A small image diffusion model, trained from scratch.
Model: 6.05M parameters, 32-pixel images, arch dit, norm rmsnorm, activation star_relu, moe top_k, num experts 16, patch size [2, 2], layers 10, width 192.
Training: normuon at rate 0.022, 6900 steps.
Data: trained on aerial photos of the United States (SatlasPretrain), 203450 training examples.
Rows from block 5 of a small image diffusion model, named by matrix and row number. Rows with one number within an expert belong to one neuron, the router's apart. Each number is 128 + 24 x the weight over its row's rms, rounded and kept within 0 to 255. All counts start at 0. Numbers have three digits each. After the name is the row's rms in percent of the matrix's.
After each expert's rows are labels from the 100 images, of 14976 (inputs lightly noised), where the router gives the expert most weight on average: "top examples" is what is common among them; "patch colour" is the nearest of a few named colours to the mean colour under the peak. Only what is clearly more common there than usual is listed. The data: aerial photos of the United States (SatlasPretrain). In brackets: how many of the 100.
# router: router (model.blocks.5.mlp.router.weight, 16x192, trained with AdamW), inputs 0-95
# up: expert up (model.blocks.5.mlp.up, 16x48x192), inputs 0-95
# down: expert down (model.blocks.5.mlp.down, 16x192x48, transposed), outputs 0-95

# expert 5
router.5 094:144112143123125111130122137118060127143158135129142142088094147184114115132140122115120107093132158146139121123112119121083132149134125118140134117142161122120122154174105125114148148126128146118147100137152117124158142132135134130135144115139118120113095093131140125107151141131121109119
up.22 101:139121105117126142145145121128102145126043105137109140142123104159121091140137122157123101111122131133133128124108134101102129123140126113137132120105148141128109130136046128132112131108119141114133123135139120152147132146129132134142106140118179122119160166143092107147135116132134100116
down.22 099:149131118095148161074131135156119111137109119129141148148147152103119109128136130093126152086112166145130128136158133090168089156122181139152150132140173132106141174093168138119126135096121147190086121083134102151130090114096102135128130105132080138143113122119078121086152143112128116159
up.23 105:145110113121138121156163122139128117105140113096139156127239142148130158124122150125129240138121171111121133132122132108141111143115068140136137147126093111130104118095071130098126132119132116113133124136125148128120116127125114123125107132118064116121114146145145128098121125178132136125
down.23 099:146105083111139148100114154134108102166124150136105097150138114086104149117122148089134147141124159130141119126160140156146095109139110120124135132111139153146123090127087130120107164142140140114127142123104100107115071054106089097125141126107104185163128070132122119092137140127103122120
up.24 093:174120209120109117130137119129122135148090122169125096110150103128122136139138143143135084105102163112166135146148130141120160101153123136134166153158148133171105104135130126126135134121133051099125159131132125102128110134141146163128129120121131109123125113120132140185113093125152124130
down.24 105:145189113131121113088120135126122156168138124127108106076118163104131130119158147133103133078170132106124141126114138142159119112156136130172090109131138133136101134122173151132125128086084120108118135127112096102104117163141089125120154119131102089114125158122163122075103109116139135133
top examples: crop field (48)
patch colour: black (100)

# expert 0
router.0 083:105138107107150117137105129133126106126153161131137146128074122118153079099143136143116137123112148164124111119114090198183096151140170139112158141136146146147121122086113109141112156153127114133117135123175124157132117133109115120147119120120108138098161146126116121161130143164146109148
up.0 092:093116140125105097114113101148093128131110119133109142150141124115129147149147113156138139138127121125084137112119136086103162127130117116117118131152146127144117128121177160097078132108134097115112149130094147131127125115132142150146120151100100130132160130150111127115111104091112102124
down.0 099:135054108157136162114117131115139134147143157121117109104142116161101152129118144129112118110134157093115168139137154128088098125068093103181122115120162096139090182130144121074101104119085154135144152094062109168110098110122140092152124122162131147103108131120129129110124142139115170113
up.1 097:131116118118121134135154137117114130151128124148100086124161144160119106098136176140133113163121116134106133147121172120159082136107099101116119159152122121109161116149118140124137124121149139088130138125083150098125139135130144128114096123136127121114151101119087125171130125110135158138
down.1 106:132102122129152179137090132150116126135165163079147149165090070132158116136139056142130134147139124144165135128150166122114135160119134134144101144112134135134158170132098162099124179120147137118109130162112108116122118128109098126117130086111136110141147111135119122125150140114118168116
up.2 098:098106137149105107129143162121126141121164140163097125099176171116110147107145109119130116120123129119134114125132111069095129122134145127113098133121163113125141098138195123127156118106124121164127095125104127114112117108155162118156150113110146118107115103124083135156158136118092180106
down.2 097:153101104149153150134135126166172141147136116136107101116139129139131102176161123118134135157127176145127068113124133118135114108134109153127108118147105056158140149122088101136103092151143105102161123129156144134158095150135112057144152091174167110165091119080134134103091126122156140089
top examples: crop field (47)
patch colour: black (100)

# expert 14
router.14 073:147144119139140141156122139101128107106154140142146102135030129089153072126151160133120194119135131131112121132156125166180134119156137104130144141120099128138111101085079097141090150121137143106128146140130179137124114127094116109129131126126147126114131150132111145139111140124192112145
up.0 099:153129134116128100104122129136127133149134140129129120124136122127120137140134105135133132117139116131041133108122171127092116117132137132144119065114149125104154096135206121123064133142139098152144113123109091121128134124143134170137093121146143126103099114125112148124126141115110164132
down.0 094:172129149153088175150127122142096165158110116099144127143161112113083139122109138137142154121110106100178157153089165110110063132082145142138134106102119123116122149119083146130101088100134147105145090133066183166138075122144148114098134093133112116101124160130100155158099123155140134104
up.1 094:160094137100135132165123138106097141111134126099131110096135111096115176109115140138118126130131148135172116119130165099154132133090154111131086106118121150134153098144121111090173150123143166124142139135101120144150114114145138145114154115122110103134129083117161109146105118127084118118
down.1 104:121133130133097117141101157159161127152112143125130166139129194118118072168159157116100144144097170136148150133129114126139145108119063137140176126156117170110138114124131159058138085136157120118160146123132124084090124160119147135147140110117122086071107124126076099138127118147102151115
up.2 116:153113195125121157125116137117117127118135119140120149142224108111114158128093131132128184105101141144129118124135124108131129150113118124138091149103131111120155051150066131112077139127134069120140119141110136167142107129118125123114154120143199113145141128133113114161129131155117108129
down.2 103:107139110099120139087114127121162102165129080137126126162163121100155097122096113106134149172096138087151097138130157154181087100129144089123091067159112099136126131169107102111128121131105135131146132124146113134171089158116109110133134163082146140125106140131179145128107124107122167102
top examples: crop field (47)
patch colour: black (99)

# expert 8
router.8 106:118126153153131119142111119127142131115111105140127136091064118164127121136130107131127116150141129144119100143144102075091130133136113131127140131136088133154114127120116112168127128122114116134130115127154121139083128119121123081122137119132135113141086120153170116151132119120143137140
up.22 092:129123139128124160105085105127130157128095146207156137105056163125125184106153136116129107141116158089206130122137145112125112141101098118147133183119074111133078126106114157104124106117106125092124120139135119176115102128143123120119091110156116102153100143145135135130117114107114118128
down.22 103:118147101107153101137140135084115152123145130148182103116116107118127153156142094138160115143133161139108120103110104137117121097149108085128104063158109152138130134140142104113143124131113135117114123133159158123087128101148136106129119150074092164123156090090123124143128107153120113124
up.23 121:117137108144121133132137123123137147143082112146129135094090127138119103121123138131128076171137132110138118130124120062093131117142137123125121124131115127144076180113147117129138120136137133114129115127129121131109127140128130104113138114114113118123094123129142125147135132132167106133
down.23 090:133091111123098110122136151125121097117144111127125140133089171119158114111130116087140196093142145143129142095125139119116118153147118109147160130144119135133136130160125136167120119140125249112125134152136151134115126090141130108147100137110157111099133094135119132143131133142078160121
up.24 104:083123108142123132126118156113119131145195109074108115112170107112140159118110137136131090116111121106132119136127134113109122148137119130125137145119134138153125111129105127127130118114138112166126139141149117100117129133121105128116118116125117123112098138127155129156142121103114120127
down.24 095:110159140136131131100135121130146142123079134140155146141154126106095130106124114150098132134141124147131110150178116142125131106105128150123100139138112139103117169154129122162133129127143057137098129113146145151123141147112125164126139092115114117117127087113128136119108147107191133119
top examples: crop field (44)
patch colour: black (97)

# expert 9
router.9 071:124164043128130097109146140130143137127139157122137077130096108114139106127120136132137148123129140134091135120147131146161124135152123123152180101140117122168103168124068117116107128127127128112129147126160168127142122129127126141129124144127131108140120178123124131135132116133191160144
up.0 095:148118108131119108167118152115121122141115095098128141136062144158138134137123131113151140075123139097164121102135162106100111112150096123132116066067130127100174124144124129111107132121128089120135125127146153130130150128133132115126111099143028109132139133140128131113135146110129106125
down.0 100:118140123126125094143139131114143140120155126123178129128111150141119116103145154115138118162129088090110159102126160097121126158124162111131149106137131130150128105121115107094137173149106156102114163151174116102114124105113136133105076092149096150119137133090145119122126114146115097126
up.1 099:123124154123131140101126131141111116148099141148143129121181139117110129112133121159128098122122107084104161118147124139066106082110112129133135104104130121107073109164101130104083139132122107091122164116133142134140144147145161114115120130159106149158103151125126137096131086117049126124
down.1 102:121103142147159131187110148094088112118118135121087106148134111113151152097099158153116098124087151109133097118144126113135140168095138152080118171121129108112156082080172137115116125138161086122123134142081139149126110109167123118115142142122129113148100125133102114131091154111122091148
up.2 098:156132121129097106119111163148087131157099121143131118114114118122112138115155150129151194184120115133158119127129105118130210123103144158128121111118159135120100153159101143086108134128127085130122097123126141104121131131143121134100143095113034114136116142152109146112139129130127104132
down.2 108:114150078120098154164132144078113112125135146138111144181151094170118116128159163109153156170161106101117096150143125137101115178119154066115092142110085115125127142108148146100131092137118122114094131117144149136126108140120100098077158171117081152084137125130125126151101091127102137114
top examples: crop field (44)
patch colour: black (100)

# expert 6
router.6 120:131103102113117145115113152131112115138156122073154118141109131129135181130131126134133142119122105074061133138128201119108132120070127119137068120141131089103128141126068121079152111134137102086123126125122142125107120141141155135125148104149113124121126125131130127100144137122152140106
up.0 110:122140160131129129116137124130141136174111118117140129124079127143147129139131138120128151148130136121127133143127131038134138131136123146144144130131143123133116130107130124142125135133127108144132107125116077142101126133133126132122140110124119119145106109121155130124140141131130110142
down.0 105:117173168152143148128152155166136142141095136135124160151147162107095146141150102164133110094137096131129109096169156140148125106124153121133104144124146150115143161105130145134140160079119089135103112158115101115123140125142103137129126152115119114125130174134125127132131156119107122118
up.1 095:143137133124139117134135119130129123125162112092110152115159120115140106140121109118138115162106130076068123131127035146136122144153158122118163132138119126082108162111094125140076115129131146134135156159146120085146127111116117144138093121154108130087148117121161125123151138121108108120
down.1 109:104115109148127127119127090144112108116100128145145124139125109122087133139124095119101145128121190084118124116121153116130159134083140123117119149146089124145092070125163119074121133128128103099083068174154085122081149159137144136124137091103103086099137138116148119076120138148131162117
up.2 109:147127238142140164114076123144133122170192149121134117163060122117145144130150133132127144146116122101130123137155152140115123136134140140148172158149117137151118134096091112132122135148140132088132158134134144148130117120120142114129142121141110142130131129125111127089148125135097156138
down.2 100:155081135136090114137116117155152163159149150116099145141173156068151121136124123138125100134097122140119102148179115082101099148070144146111144136162109140124164143095127150124120126117145145109136158098134140154144097107123125108121121135159158131181146074079093123092123135134128119103
top examples: building (76)
patch colour: white (37)

# expert 3
router.3 068:133147105113125128105116153124111129082099143137136106132049124100148040117143142131133054124134114134110126144130111168165079133146170131116127106143133122166127101161120112146105126109145132164142135140127135152135107105116128092146131172126093121134127138136110150124125111140192147133
up.0 106:061086120113136119116147101134110108135151126124121134132105153127131159119113130122127027116097141147090133129109095072121123134117158107125131165136127111108166139166178115153125118141142085107103144139120106143123134119125113150143112147151187119108181134128118118133155141109085106152
down.0 100:133135123132113173126135195108109119101112151143132158147139125157133058114126117131168180089091128124124088161123117150122135124149097158122112139144127139079132138102137129108118136123103133136127126117130093104134141137119134136127126109087126136119125112094122117119157134135202186130
up.1 107:097144107127114132151100129103112139154108127098145156133080126139095123136129139127118076172126145091137133137108107104158114127123146114101140100126083118134104181131210128151198101124135123118112125131132102129119118119133153125087178125100063136120109124126136103124126131135118122127
down.1 095:095121123186115166150137122129138103141169131098137192149135141147112148137072135147126126090186132106134103136119144180134082190127130108151079114104117143107107125126107146134138099121119142115138097160117112158158104156149114123156130151145115125120159151127144144115147113136163131125
up.2 099:132128104138128118134159132145105154137148104160107142178194128157115170139126124136126096125098134081167113118134117126129164146146122140132101131118154138093066088126084138083141130125120144143128094113101105106132148132128117151118142114165168108114122092105131122134123121118099144134
down.2 098:123098150106140158100080090150127139137107100125115129103122124117148086137150122125153149135077117142103110104114132130148161121095101152126177125111082102151104147125129083109137145134112137114112135148135114146158182115110082118172081125168135164109138097127112138158130114119116110140
top examples: crop field (42)
patch colour: black (99)

# expert 10
router.10 101:119132172134141131131119122103130098147126134169134141119064148127146108123130157122118090169128155157100104118121108145171136167138159121139155167106164121110133162114100134134108125133128120125151100122121139140151104123137131085098127132145126137146139129131152126123136142124135197121
up.0 101:105118209118134133147140116119145102126147123078119098120139131128138150130113143132142138094131121076050133112113163127125122139121171124132115147139128109107125138138110125097129119123125101121133098135123118099143095133126140145127154133127200130141169134116114114101106136123150194124
down.0 094:128139145156111118153185142119105173172134137151138131136127137124176170102122080157136118136147122101142159106133131113153103157106091130074092049117139060125089128142140156168113140104161152141137171133142109129143109127137122146149106153109156137133078119112106123185126139110140154140
up.1 098:110135153132138147123148147131109150170126120207136124072168134143107164105129150103138130143133135117195114128122090102135099123140161144137150174119109104134135147149158132093079111150107111169115086116101123118119136136130124102109097095137150111118104104140146128142108122126168141113
down.1 105:137128145147138145101113156148122101149160118139122135147155135129104132111127083168121113144140141091133156095119145143156101088122078173143112093142105125140137114174112149123119138125088131106128145121101124094090098119117130147130116111108112135064151103160108120113144139105164134139
up.2 104:139120119152138132138157131120147122152078109099133137128160102130135128122157097150126062185140121113108118129136139128092140123156144134135078135141129115080146083116051133117104108169123076116118142121131088114099130128139130132120119122133095126126118127144110137146129094149182102112
down.2 101:119084142127101107108116149157122112151192134121165099099144130122116165113135131106083143162128132149093142086089116114148085097131168119106101078073155118153118102130160200101124141107130136140095121087140118132156082084123152192116103105114110149122132145134078118120113131128111121087
top examples: crop field (45)
patch colour: black (99)