config = dict(
    cond_dim=192,
    patch_size=[2, 2],
    positions='learned',
)
Rows from block 5 of a small image diffusion model, named by matrix and row number. Rows with one number within an expert belong to one neuron, the router's apart. Each number is 500 + 25 x the weight over its row's rms, rounded and kept within 0 to 999. All counts start at 0. Numbers have three digits each.
Before each expert's rows are labels from the 100 images, of 14976 (inputs lightly noised), where the router gives the expert most weight on average: "top examples" is what is common among them; "colour at peak" is the nearest of a few named colours to the mean colour under the peak. Only what is clearly more common there than usual is listed. The data: aerial photos of the United States (SatlasPretrain).
# router: router (model.blocks.5.mlp.router.weight, 16x192, trained with AdamW), inputs 0-95
# up: expert up (model.blocks.5.mlp.up, 16x48x192), inputs 0-95
# down: expert down (model.blocks.5.mlp.down, 16x192x48, transposed), outputs 0-95

# expert 7
top examples: crop field
colour at peak: black
router.7:519496516487481508494470502498518481461521521500516502493439499498520445478531528484481479486459494528532497509467463545556520526517503476494526522498483513518485493472436492514484512518490494506507532506527498495509454506498488507504522495480516500479529500507485484493495494535501466508
up.0:481489515494527481521481547513476474510462533490512496473533507501518532489490494500498444483514465478539518515498490470494521493499506506487415483493492472490513484500503495481548489528492494507488473485455475525479497510485496504526514508501559501483551499529473497491528503514440494507
down.0:473457506529472555443514514491523506494546521495511520547536482485502500474504496491448492529516534490513502563505551519502448447494523521486533460466493483464540489517490505514484491539491497536515505470548514488472439462496499524508539494479495493485457492514481510545510528511464461532
up.1:521502483502473514504519450537490518499483499489518460465496537459497543497506491475528437482533512514525508501505502499508500471466489522512517477493528481506537463496460500482510535508499439458513470489492488476496480518516547457502551465494551477518491460502489518462510474466510473479
down.1:512473502502508521476472497530506488518512487489527460517496491426512447513540483463507509465515480508484498495533498537483513540517512516500507501501493515456436467480541510522538493551505476521519502485439497502489518481474512483491446497542498508513525547540513505523505472543503446469
up.2:501506504486492490495459471504498513492425516457518497505512513525497497515504495489498477453508491521505512490491514509503480467482507509501538459543516518528425546484459489459522507515478539499494497475493494535520512523506495513518467496491462501490466497491492493465517490512481523491
down.2:480538469542512498500502523498522509523479564531566521478505472509489515521455538545499548504484477500509534502486484511528434506484507494491493505462497482525483489503491503532505445498497530535546484519484550530525438508507525475506510506513498522509464468534534534508515477519528475525
up.3:573505514508505494487442492501522509498538492477496499484485497507497478516494491514507541499514487460538502519482496508502488482452504506500537518516512488448453521534488501519540488518516519519494505486494489508518516501489496491495518510512464494516492508489513491475498521542431482492
down.3:488471468523478517496475504533530472555536498478480505478543478485509512508515478458536535522517502473511493536549517535535434514507469517500521478517500521474508494533486480485514529545574546501527495534461483540517447479479522514494507510524510480522518536468511498532480505480482519486
up.4:515465538459482482476540476516494527503564478496520518512578504497495497529509470510512487495504535463417514482461544505451558495469491490524522504511484526499505519464506504484481486492492516503485477514499486546516498516513485477451507503500494478504465503488468507505497505484527545489
down.4:492525505447490491519476515437519511506498472504502537493512480506501478469489501466507500515477487520497446488542486496490515535508493483556491520515493552497482486475468523507497461543481507526508517476513503546548511474553535501516502543504485476556529488523508494530500516471491475495
up.5:516527504508485510476524503503532518496501482454487479499501468534461499476533493486505490533533503498518517493536486515528504508464533495486471486500468504484470560480578498472482501503488483506494507500489555507491537531520483500495474481456473510510427488483500515505504466536480482485
down.5:520518519499484481506493532540478503534447526509507495508458485463487513521490550524459480499532515495482475462539524472493505529474482512536486478503480491497512579477495497473513459497535495483490483456537512530488503502541511521495484448590518517531495496487514464523488502502517501484
up.6:498483521485488529493513494484522508498498479469513483485504511507490552531496515522516519479520510485494488517519550474504498520479466508519421508512532505431510490531477519494510508512508530521527504541466455454537519499519492485501493514481507490507489479494508491507508508466495535509
down.6:501516506512489472522511490537526482491506490469524502484512504556467483492530499503533490499518477494495459505488470457512524524510496487524501465510499513503512499511534512487548459487496489524499536496508491479497472499538527516493457494559491471493485512513527485506522459479493527504

# expert 6
top examples: building
colour at peak: white
router.6:503474473484489517486484525504483486510530494443527490514480503501507555502503498506506515491493476444430505511500576491479504492440498491510437492513503459473501513498438492449525482507509473457495498497494515497479492513513528507497520475522485496493498496503502498471516510494525512477
up.3:573495484479505529486496511485485485458551500454495509509536474490483511496494507532482530485507522515477512485484547481497517516485478491489474478504485494473553435517464502506436489501520531454503524507466500553517482506499522510490515508493500510513508468511490498458485479509473547498
down.3:483487476515457432571499504480506464492541446475485499493529537502496524503498487497462523492497449478498469502497483509533453470503516532515508516473517526473502509508481471529520479486508498468516469541494563513490441444482489494503519466460507458487521559484466513498470576485524530480
up.4:503490458535511513483551506494489505487505520505498493498530534520478494487510464509496456467503479519529497492481517463477508503503470499514557510490534481514535492511474500486545487508501493493499495501503467472503491491511520474491515502506517529495518457496527493511513499493533478509
down.4:481493493521507474530541526544481488509554483490518473479492506523508510504534495490502540468439507503477465507500514526523487493460535516449467481536531534474505486535505516485497538497508487486476507465512514496503508509501501467492540505511469470484521472518475453479469509527500476491
up.5:540516472492508491504476519501513510515526493461508478504480509501501537517482481524510488454481488466468483515507546489457491445465533512523494495495504500468504471443467498468542501505490473502498474485504492473493504499490497474493494468508499505491509508479505507504506505487464476499
down.5:487464523525498522488546507505489481506481498495501507517493502477474491479486525557434530525464501485466472495513547516456452496446457530524480495500528569505469492552485502463498471453508509476503477504509491543538460432510536511518477479511485492518502545490497495502459527509463498481
up.6:538507573470487512502519520450495480500495501471490501496502508470503461498483511491479532511501480500471502490502513525525483468485546491504444502513518481513502413488472506487500521485488467484505493480503540488513502511488512493503490519478510493521528484509516489503460513505487505507
down.6:531490542495500462546451479475500521491545468531484529525539504477513439531489495484522503493480484554488476478478471545533484506514486497528518538497463537455548523455489458496506492547459502486506525487487481498499492508473501494494504518476498488495481497470546525506533526516563463498
up.7:510497445533497497489508488506449516553472481512508518480485506546486487497511469504505505489503492509544515487498524452467490451506495514502489491501527513486483536513527507510530484517500487489505483490526473472504548493511520491492498480466467497480475448515508499495504494498537451503
down.7:532506457469516538443482543531524531488491508504476508561517503486482495488494511457501519504513503497468511505524490526470491541535466516554500529496462516511485494514500463509506452495494465482476498521497480519495488492506495512462482489540527478482535465487484480468547509474476483514
up.8:529499447507498511485493516499513478504523510486487480515457480513500504490501487507511410535483486483482491501500521525476500503510512498504415496504489501515495540526486498503503500492508433488503501507493503522507496497492496457507483500513514502512497529506545506535485487490432458480
down.8:499515488537511490504526522482518530538506533500506485468525472508489462542506483521498498515462501501464519498529553503474442467508513518494539490501498549509476521473526522496488531503522507515496526509489473510518464541502503439467496518475502505466461473536506502494533486523535506482
up.9:487502536502500488507544502476500515511521531568522479498505471492474473509491509492502561531516465489547509481527540500542491472524488496484482478512515514526437539483539481474462496488493523516514499510454548510558495483502503469494527505513453494504552524487533504486507475494485520516
down.9:463476499492487495536512500504513513462472516478482483524491510509484493462538511468494484526498484509477453516497496519469485459533530510509497536481528491534495499556544490540522515502517536479512489421478525476485525528499516497487544504500481486507494492539490476507480490530520492498

# expert 9
top examples: crop field
colour at peak: black
router.9:496537412500502468481519512502516509499512530494510447502466479486512477499492508505510521494501513506461507491520503518534496507525495494525555472513488494542474542495437488488478500499499500483501520498533542499514494501499498513501495516498503479513491552494496503508504487505565534517
up.3:455488558488481492503494500472433509505526481513508460487505487528467496510511502508493501527481518520511484520442476494466531495476487484491431516471468465504472511513512498481564529514510491527517488520483475544517494523499504511524528520515493488510549496507462479492496464516518488499
down.3:484466503535529511483527504486529502519474500487523514547516515524514501480442529502460512499515490501516499473513516507461536524555525458526513478486471500503518489492487490529473497491518491527524495520441484487478498502488503550476480487486500517507498459493490510499541476521481542466
up.4:481507448510495509496474511501482498499493507477486491493497489530501496484497497519507491504512492493408501504490526483495458479513521493518468495525525495534479511482479504503462508520498494459510488481551494515499518478499490519515521491502547489503499497516511506524477506463574508516
down.4:468505487510484479530490487516490561538505532507500489515580526481513532494472505507509521488473528492549537512505559474447437496482522540497481437462534503517443485486494520560494508529491516521499511540482494479505444502500493514534490512490511501490495529505503506527499489524508490474
up.5:492485549483490460486454497476528488467497508483509486509519493511490496486504495519510463478500503494531496516491462530469492521499504511484524518483480503450499466512487487502465499520505512487483496534520547482523475489479543534485473495500469505503509523486531482485530475511490478497
down.5:503473504495491513482544473484530479512499479496514525538528549498547538457473532489492535512470512510483484514523520458522496511531471524494491464517534576492522481479490507475499502482495514485499497469507470506568483514512466495532542499477470488515529500498566487503525535515478452489
up.6:494498441501489475490527512505499531511429502481488505497573505481500493491503483506499447496488486468471504500494525504489504508489460494503521484504506523507455503547428495504490507501499532469502488500509513486490510517498509490501442490494432508502516529502520510476510515501543524490
down.6:510486451469449486506528537480481456542508535486492487526521565512520528543484478498469513535478529505492516500503506457513433485521501469479445484487528524523487482452496523528486486454508509480497490498489508488494424506501507491525528499539446475497503477540455503511495507491458518497
up.7:465501541480498547532479478501477513524528504490533484495530520512484538523506529501523527511481536476519492496484487430515525503466483509505586505476487481519464483438501496469469481486499529492510500491513497520521489476525497479489506494534540507541505525526510497485517488457513483504
down.7:480446521458509527512466503503516489519519482487447485515507451563521494464506519509516451473488477468506474464491485474504494527453507512515437466525481512476480498506484519474487559485480491514507508526520517475485519472495498542540495555517477515468534499520525456536487509535486486485
up.8:493537427483499506547519523483478518515457487459510520485554513513511505489477512506507473505505513490521488499495504490537502538503504499515457454491485504554500568548505497476478489486503465508502495500540517476496510471491511526484489509519536492502472495480510493531484495479548506495
down.8:471454492518463528515502503477476509501523487534482505521516526547510511514514537501469508464463487492481484537499488510523438471455500472510523474473483480479441477495490481469491510505508493490511498505488494500506449497491519525516473476486521500484534508487494510559537537516485467491
up.9:484498510485513482462473468508518500465586489527518484495601487474517512493493523505522540494496492494503468501485496518482534490485497517480538509515537492477461502483527509499475533513489436532503500514567475493491519491504515499506522484532525500484487487486541516499501480451539576505
down.9:521514480489487525499488438534494471539499523502484520518501467492504492528500540486486505459527469529495517488475496518453478464494471525463476470537515496478466502502514505471499486503525517506521496524506525506531479504498494512513473501515469429521460527511460480512509495501528525515

# expert 0
top examples: crop field
colour at peak: black
router.0:476511478479523489509476501506498477498526534504510519500443493489526449470516508515488509495484521537495482490486461573558466524512544511483531514508519519519492493456484480514483529526499486506489507494549495530504488505480487491519491492491480510468534519498487493534502516537519480521
up.3:470501525498486513475484501488515514510476486447514488507503490493473494504516488507480531534481471491482506500504527443510486502505513480502462521487502487468480489443562505498597503499494496504501494512494502527500495500527542442488469524490474511532519528520470501514526486528428538497
down.3:535511479518495535521496501475525466520487508531495489528506520549476494520516513501499492490469510498533495517542506503507477475497513494499528486509519451511470501473514551499536456544497482446568489476502534495506483513491515440528486481513522509497503528520473509500500492535537497480
up.4:545509433494488507494487530501491502488512498530499485459483457498499530501500510495484462498512502487516508489519522525471498483491509479477487512504473483483499582550594491460520501485518507453492520493495495478481512517485500458501446505502472501542472532507488488501501512493454478488
down.4:488495469554468513565516510461508499537521525463485476523503503530491504488506450475510519544529542511516518514535512491494480506503470508480494492465515509484488474516536512487437523489492467504513487509513510467524470509491442514484472464494490457454505527456456490506515537432509486540
up.5:462504479488505509541522493549484502496455472511542508497505484482513534512503506485516498504511532499540500490523497500493513498487494509508488518488520525514495535482529513502513534477492480526484494498492490515505518506496500454508464494523450499495545535524504510484524465478484515505
down.5:482506486551470468542514507544489468538529478536505533531504503494509537542488550454445530421537484526505505500495506492512437462518480489548508519545511472503512486511533494503506473490473505510516514496516519453507477509507498484504504507495485544504481465442478462478486488481467497452
up.6:503496502497500501503486486499485493523503490532506488504533524546517502490501467514492543528513503453493477509509523528491539485487512495484507512497479504491498544547552487497534502514520547463513503500515561477481477506516482544494497482520479493476514466475559503485504502507500536511
down.6:465501536511510534507510517523504491516500481500551467410544524533520490491461494508463500500478520490518469516548507538469453493433507479500510477565502508477485507491494497440516521530505508488495508502514493463493463504516505509536504514500471475466488477498539477480473497514472519460
up.7:534486451473483515492463497486496519517474508469503483501484508511488502501515498486514494481519501509541492493510497506552501493477568501510492497495494492487509555515493496470521483499538473498503505504519515493501492500481508521515559461503492503522486478497504504467509496528495529492
down.7:539502467476480530499507515475499518481521532500496511538483536472481500498532495528473526491491463494458488455497506514528527500462567517472545478526466484524505462524503471574531492518503507533472495501520489497558509533483490515489470505507522499496521531431511453526518526461465490481
up.8:486489529487500511473474504473480496520454514483505480506491523558512546497511520520471438512520497510499509507487483487516502491513519474507464509506471498458444443494480500481474484524490453469518536498497496490534499495512515464493512520530473522483468505475490483500491517483552467487
down.8:484500492479508477481475492493489522510496509540516521542517560469472498536523518502466524522476505536507490527453495493503480484533520547449516496521536510541503549482512531513464463467497484502535495553500500552524472533492478508496512481478499514459460444502488500459492492535485529487
up.9:483509464491500467484543484484498503450471505505504469514521484502504496510488492497486442509516505475478477517522520503484478505471494487485480542460502535471520494524502481492453525509509458560507505510513506506514519516494498474503496509516502521512515503506475501509519489493478528520
down.9:454505493504517492495511535485521528547508522491466489470555488530517449548498474496477533493513511474498462500548484500483467495519476495584505455502511530523506534527452517517511488488497486485489440502479519517508480513483504505471487514467492535503517525486507504500513514450524498482